{"encoder_arch": "vit", "model": "masked image model", "dataset": "Sentinel-2 satellite tiles (TerraMesh)", "train_examples": 72500, "image_size": 48, "crop_scale_min": 1, "horizontal_flip": true, "method": "mae", "mask_ratio": 0.75, "loss": "mse", "encoder_norm": "layernorm", "encoder_norm_position": "pre", "encoder_activation": "relu", "encoder_mlp_ratio": 4, "encoder_head_dim": 16, "encoder_fused_qkv": false, "encoder_bias": "all", "encoder_qk_norm": false, "encoder_layer_scale_init": 0.1, "encoder_parallel_block": true, "encoder_inner_norm": false, "encoder_moe": "soft", "encoder_num_experts": 16, "encoder_moe_every": 2, "encoder_expert_mlp_ratio": 1, "encoder_slots_per_expert": 2, "encoder_shared_expert": false, "encoder_patch_size": [6, 6], "encoder_layers": 12, "encoder_width": 160, "encoder_positions": "learned", "encoder_register_tokens": 4, "decoder_width": 128, "norm_pix_loss": true, "decoder_layers": 4, "residual_init": "scaled_by_depth", "optimizer": "adamw", "lr": 0.0013, "beta1": 0.9, "beta2": 0.999, "eps": 1e-06, "l1_shrink": 0.003, "steps": 10700, "batch_size": 512, "epochs": 75.6, "lr_schedule": "cosine", "final_lr_fraction": 0, "warmup_steps": 530, "weight_decay": 0.2}
Rows from block 4 of the encoder of a small masked image model, named by matrix and row number. Rows with one number belong to one neuron. Each number is 128 + 32 x the weight over its row's rms, rounded and kept within 0 to 255. All counts start at 0. Numbers have three digits each. After the name is the row's rms in percent of the matrix's.
After each neuron's rows are labels from the 100 images, of 14848, where the neuron reaches its highest value: "patch colour" is the nearest of a few named colours to the mean colour under the peak. Only what is clearly more common there than usual is listed. The data: Sentinel-2 satellite tiles (TerraMesh).
# fc1: MLP up (encoder.blocks.4.mlp.fc1.weight, 640x160), inputs 54-107
# fc2: MLP down (encoder.blocks.4.mlp.fc2.weight, 160x640, transposed), outputs 54-107

fc1.354 083:123130078119152116079040171171168087152063082126098141127123118106161117126118124111154122087160111129169114133141099125087175066062085130099144103128173239059161
fc2.354 088:188123128149081125222008044173136129124127152148101177108117083147171110225119108175128132117100149121146131141073151128107124115072124103134137103119138126209146
patch colour: cyan

fc1.252 090:194110111114134115157122139187129160108095056113138140156147068107152146144137122120114095149109107146141118076058126133104140112063122109104144128119146175106032
fc2.252 080:055139153127127146056119124121146126114128152120140195155118112101114105101193130110128129126147197128136135132196106118187129156164153151129098113147063104128176
patch colour: grey; pink

fc1.60 107:110121114126150129216138083121099133144093208231089103103110138178142132107079132130120159078135197126125130146127176145068134103148125108105105084106092146051114
fc2.60 124:142121130107121128106106067144134128103152204138140112110161115121132114089145069070128178080174158127145195209102020139117128126143138147104142088092124184173132
patch colour: grey

fc1.546 088:147104100147123105187180000155105134184126076149149138125166057128149157127139128125148127101099107162111176125115128125068115129141121131191164109151129180126103
fc2.546 094:141131115093120110181187119128158110112114191152088121093111156118145146155134138128128077049106085130167095096097102131121181092066107124081139101127117137120097
patch colour: white

fc1.141 110:174105126147130115180130071130127127127129128109203078127195209140112092085141133103165084100126126125143143112160171105130120095195114132197121160127107178194160
fc2.141 106:164117118133133225116057071112125129173142117122145108155132092131137134143061134113128157221089030102138122148097129125154125122133134131080119120144158097131169
patch colour: pink

fc1.521 114:131155069070134144096153107147131135100135157159196104159171125118134162128132141147121124146151145128083113083154143116078157108150166138177180126130140136139114
fc2.521 113:137107102125067101072116151121135120071114143118111139165111111138132118141062140085128122123135050128143130118121111114077136074113120135160138114159175160139159
patch colour: pink

fc1.625 117:147125126103170107162086130140129124106079184151053141184132111132133151123105197118118125148144125125097147165135160132119111118143088145111154170073145187094125
fc2.625 149:112152157155201109072174080172120128151135126153152081108193084121084097166136152070126201130163155123166132170093114128143138129127115162132072102084147109168218
patch colour: white

fc1.385 085:149075094121143130212124057128129144212126138167139138132167145159149140103145115164162153104136077129109115128126121139085123130126125124121137069164112130105108
fc2.385 092:137128129077126103129129185143137127110132182134098097118140123129136147188169125088128084099128090126127115134062123145061174097128127088052125094134167158112121
patch colour: pink

fc1.159 113:155132109141142156137136061120121145165102158197073127120169128111084110161086141100122184156170226161128116091136090121128114119164145207105170129143174182173149
fc2.159 117:122121130168133116115156028101131128144112034134172123178144103135116136189158148132128153137121174127135068140059162126136130122173133127161100116097131060153198
patch colour: pink

fc1.360 096:138134137118092066125127123170112148112128114152074175083140142095073118102086190108114136174255183143134074125089126142139092095130125102075111146127137163148109
fc2.360 088:140134136126129153080128143105132135205120120148125056155138102126158126175144129110128099124131097141115120101071202127082128135204130121176081151167092153113220
patch colour: pink

fc1.259 082:155120083138113055153146133134143104174119146150084058096108112125139120194134113176125110085113155142136130093137131131136158158156131154151127101127143231130102
fc2.259 082:119131137101116110129102156114142129174130151118125101153095174110104158129122129165128114121124182155087104149119132131088091137144136196110081133115105173130153
patch colour: white

fc1.214 099:086148073103142130113122129142137118099127101160126142112099185116057125145145126159131123167168104163128075122166106126161114123104092143187098160017157146149144
fc2.214 112:133081102146100129212192122133096139136128130128163127168142127158152134114123157079128111188085137115107198126044134131116129139088149070123116136213155098126090
patch colour: pink; white

fc1.105 064:160129062111127178122115112134143106146095142113107129148130135132159138118158144110144150142112134113195148176110114130156133036146095145106148091125132135117116
fc2.105 072:130122128144085098149155092115137127183120110134128123144094128118139140185124146130128131141131123176099125142161096129139121211112132156126152132125061153101082
patch colour: cyan; green

fc1.86 094:129090053108158162131104179168142137119105035111081119102140143120135146086123142087129158191177136103202129163104080121137138108078089144075129055190160140117104
fc2.86 090:117169135129146137220131048135094174134150126130131138116143097131104130195072160155128125153122116121112168127172131147188087139130140087114095171057102138112157
patch colour: cyan

fc1.330 085:126132100109164078091114127128122116107136068126121141076131190061133113168111134131108122108168152142167122179154079121137149175141157160127186123124156218106039
fc2.330 083:123114178134107081091087162153125128162152194150132080060136099127136135181120104162133085099125139128129171171164125127136104113177145193107157120098061151128176
patch colour: white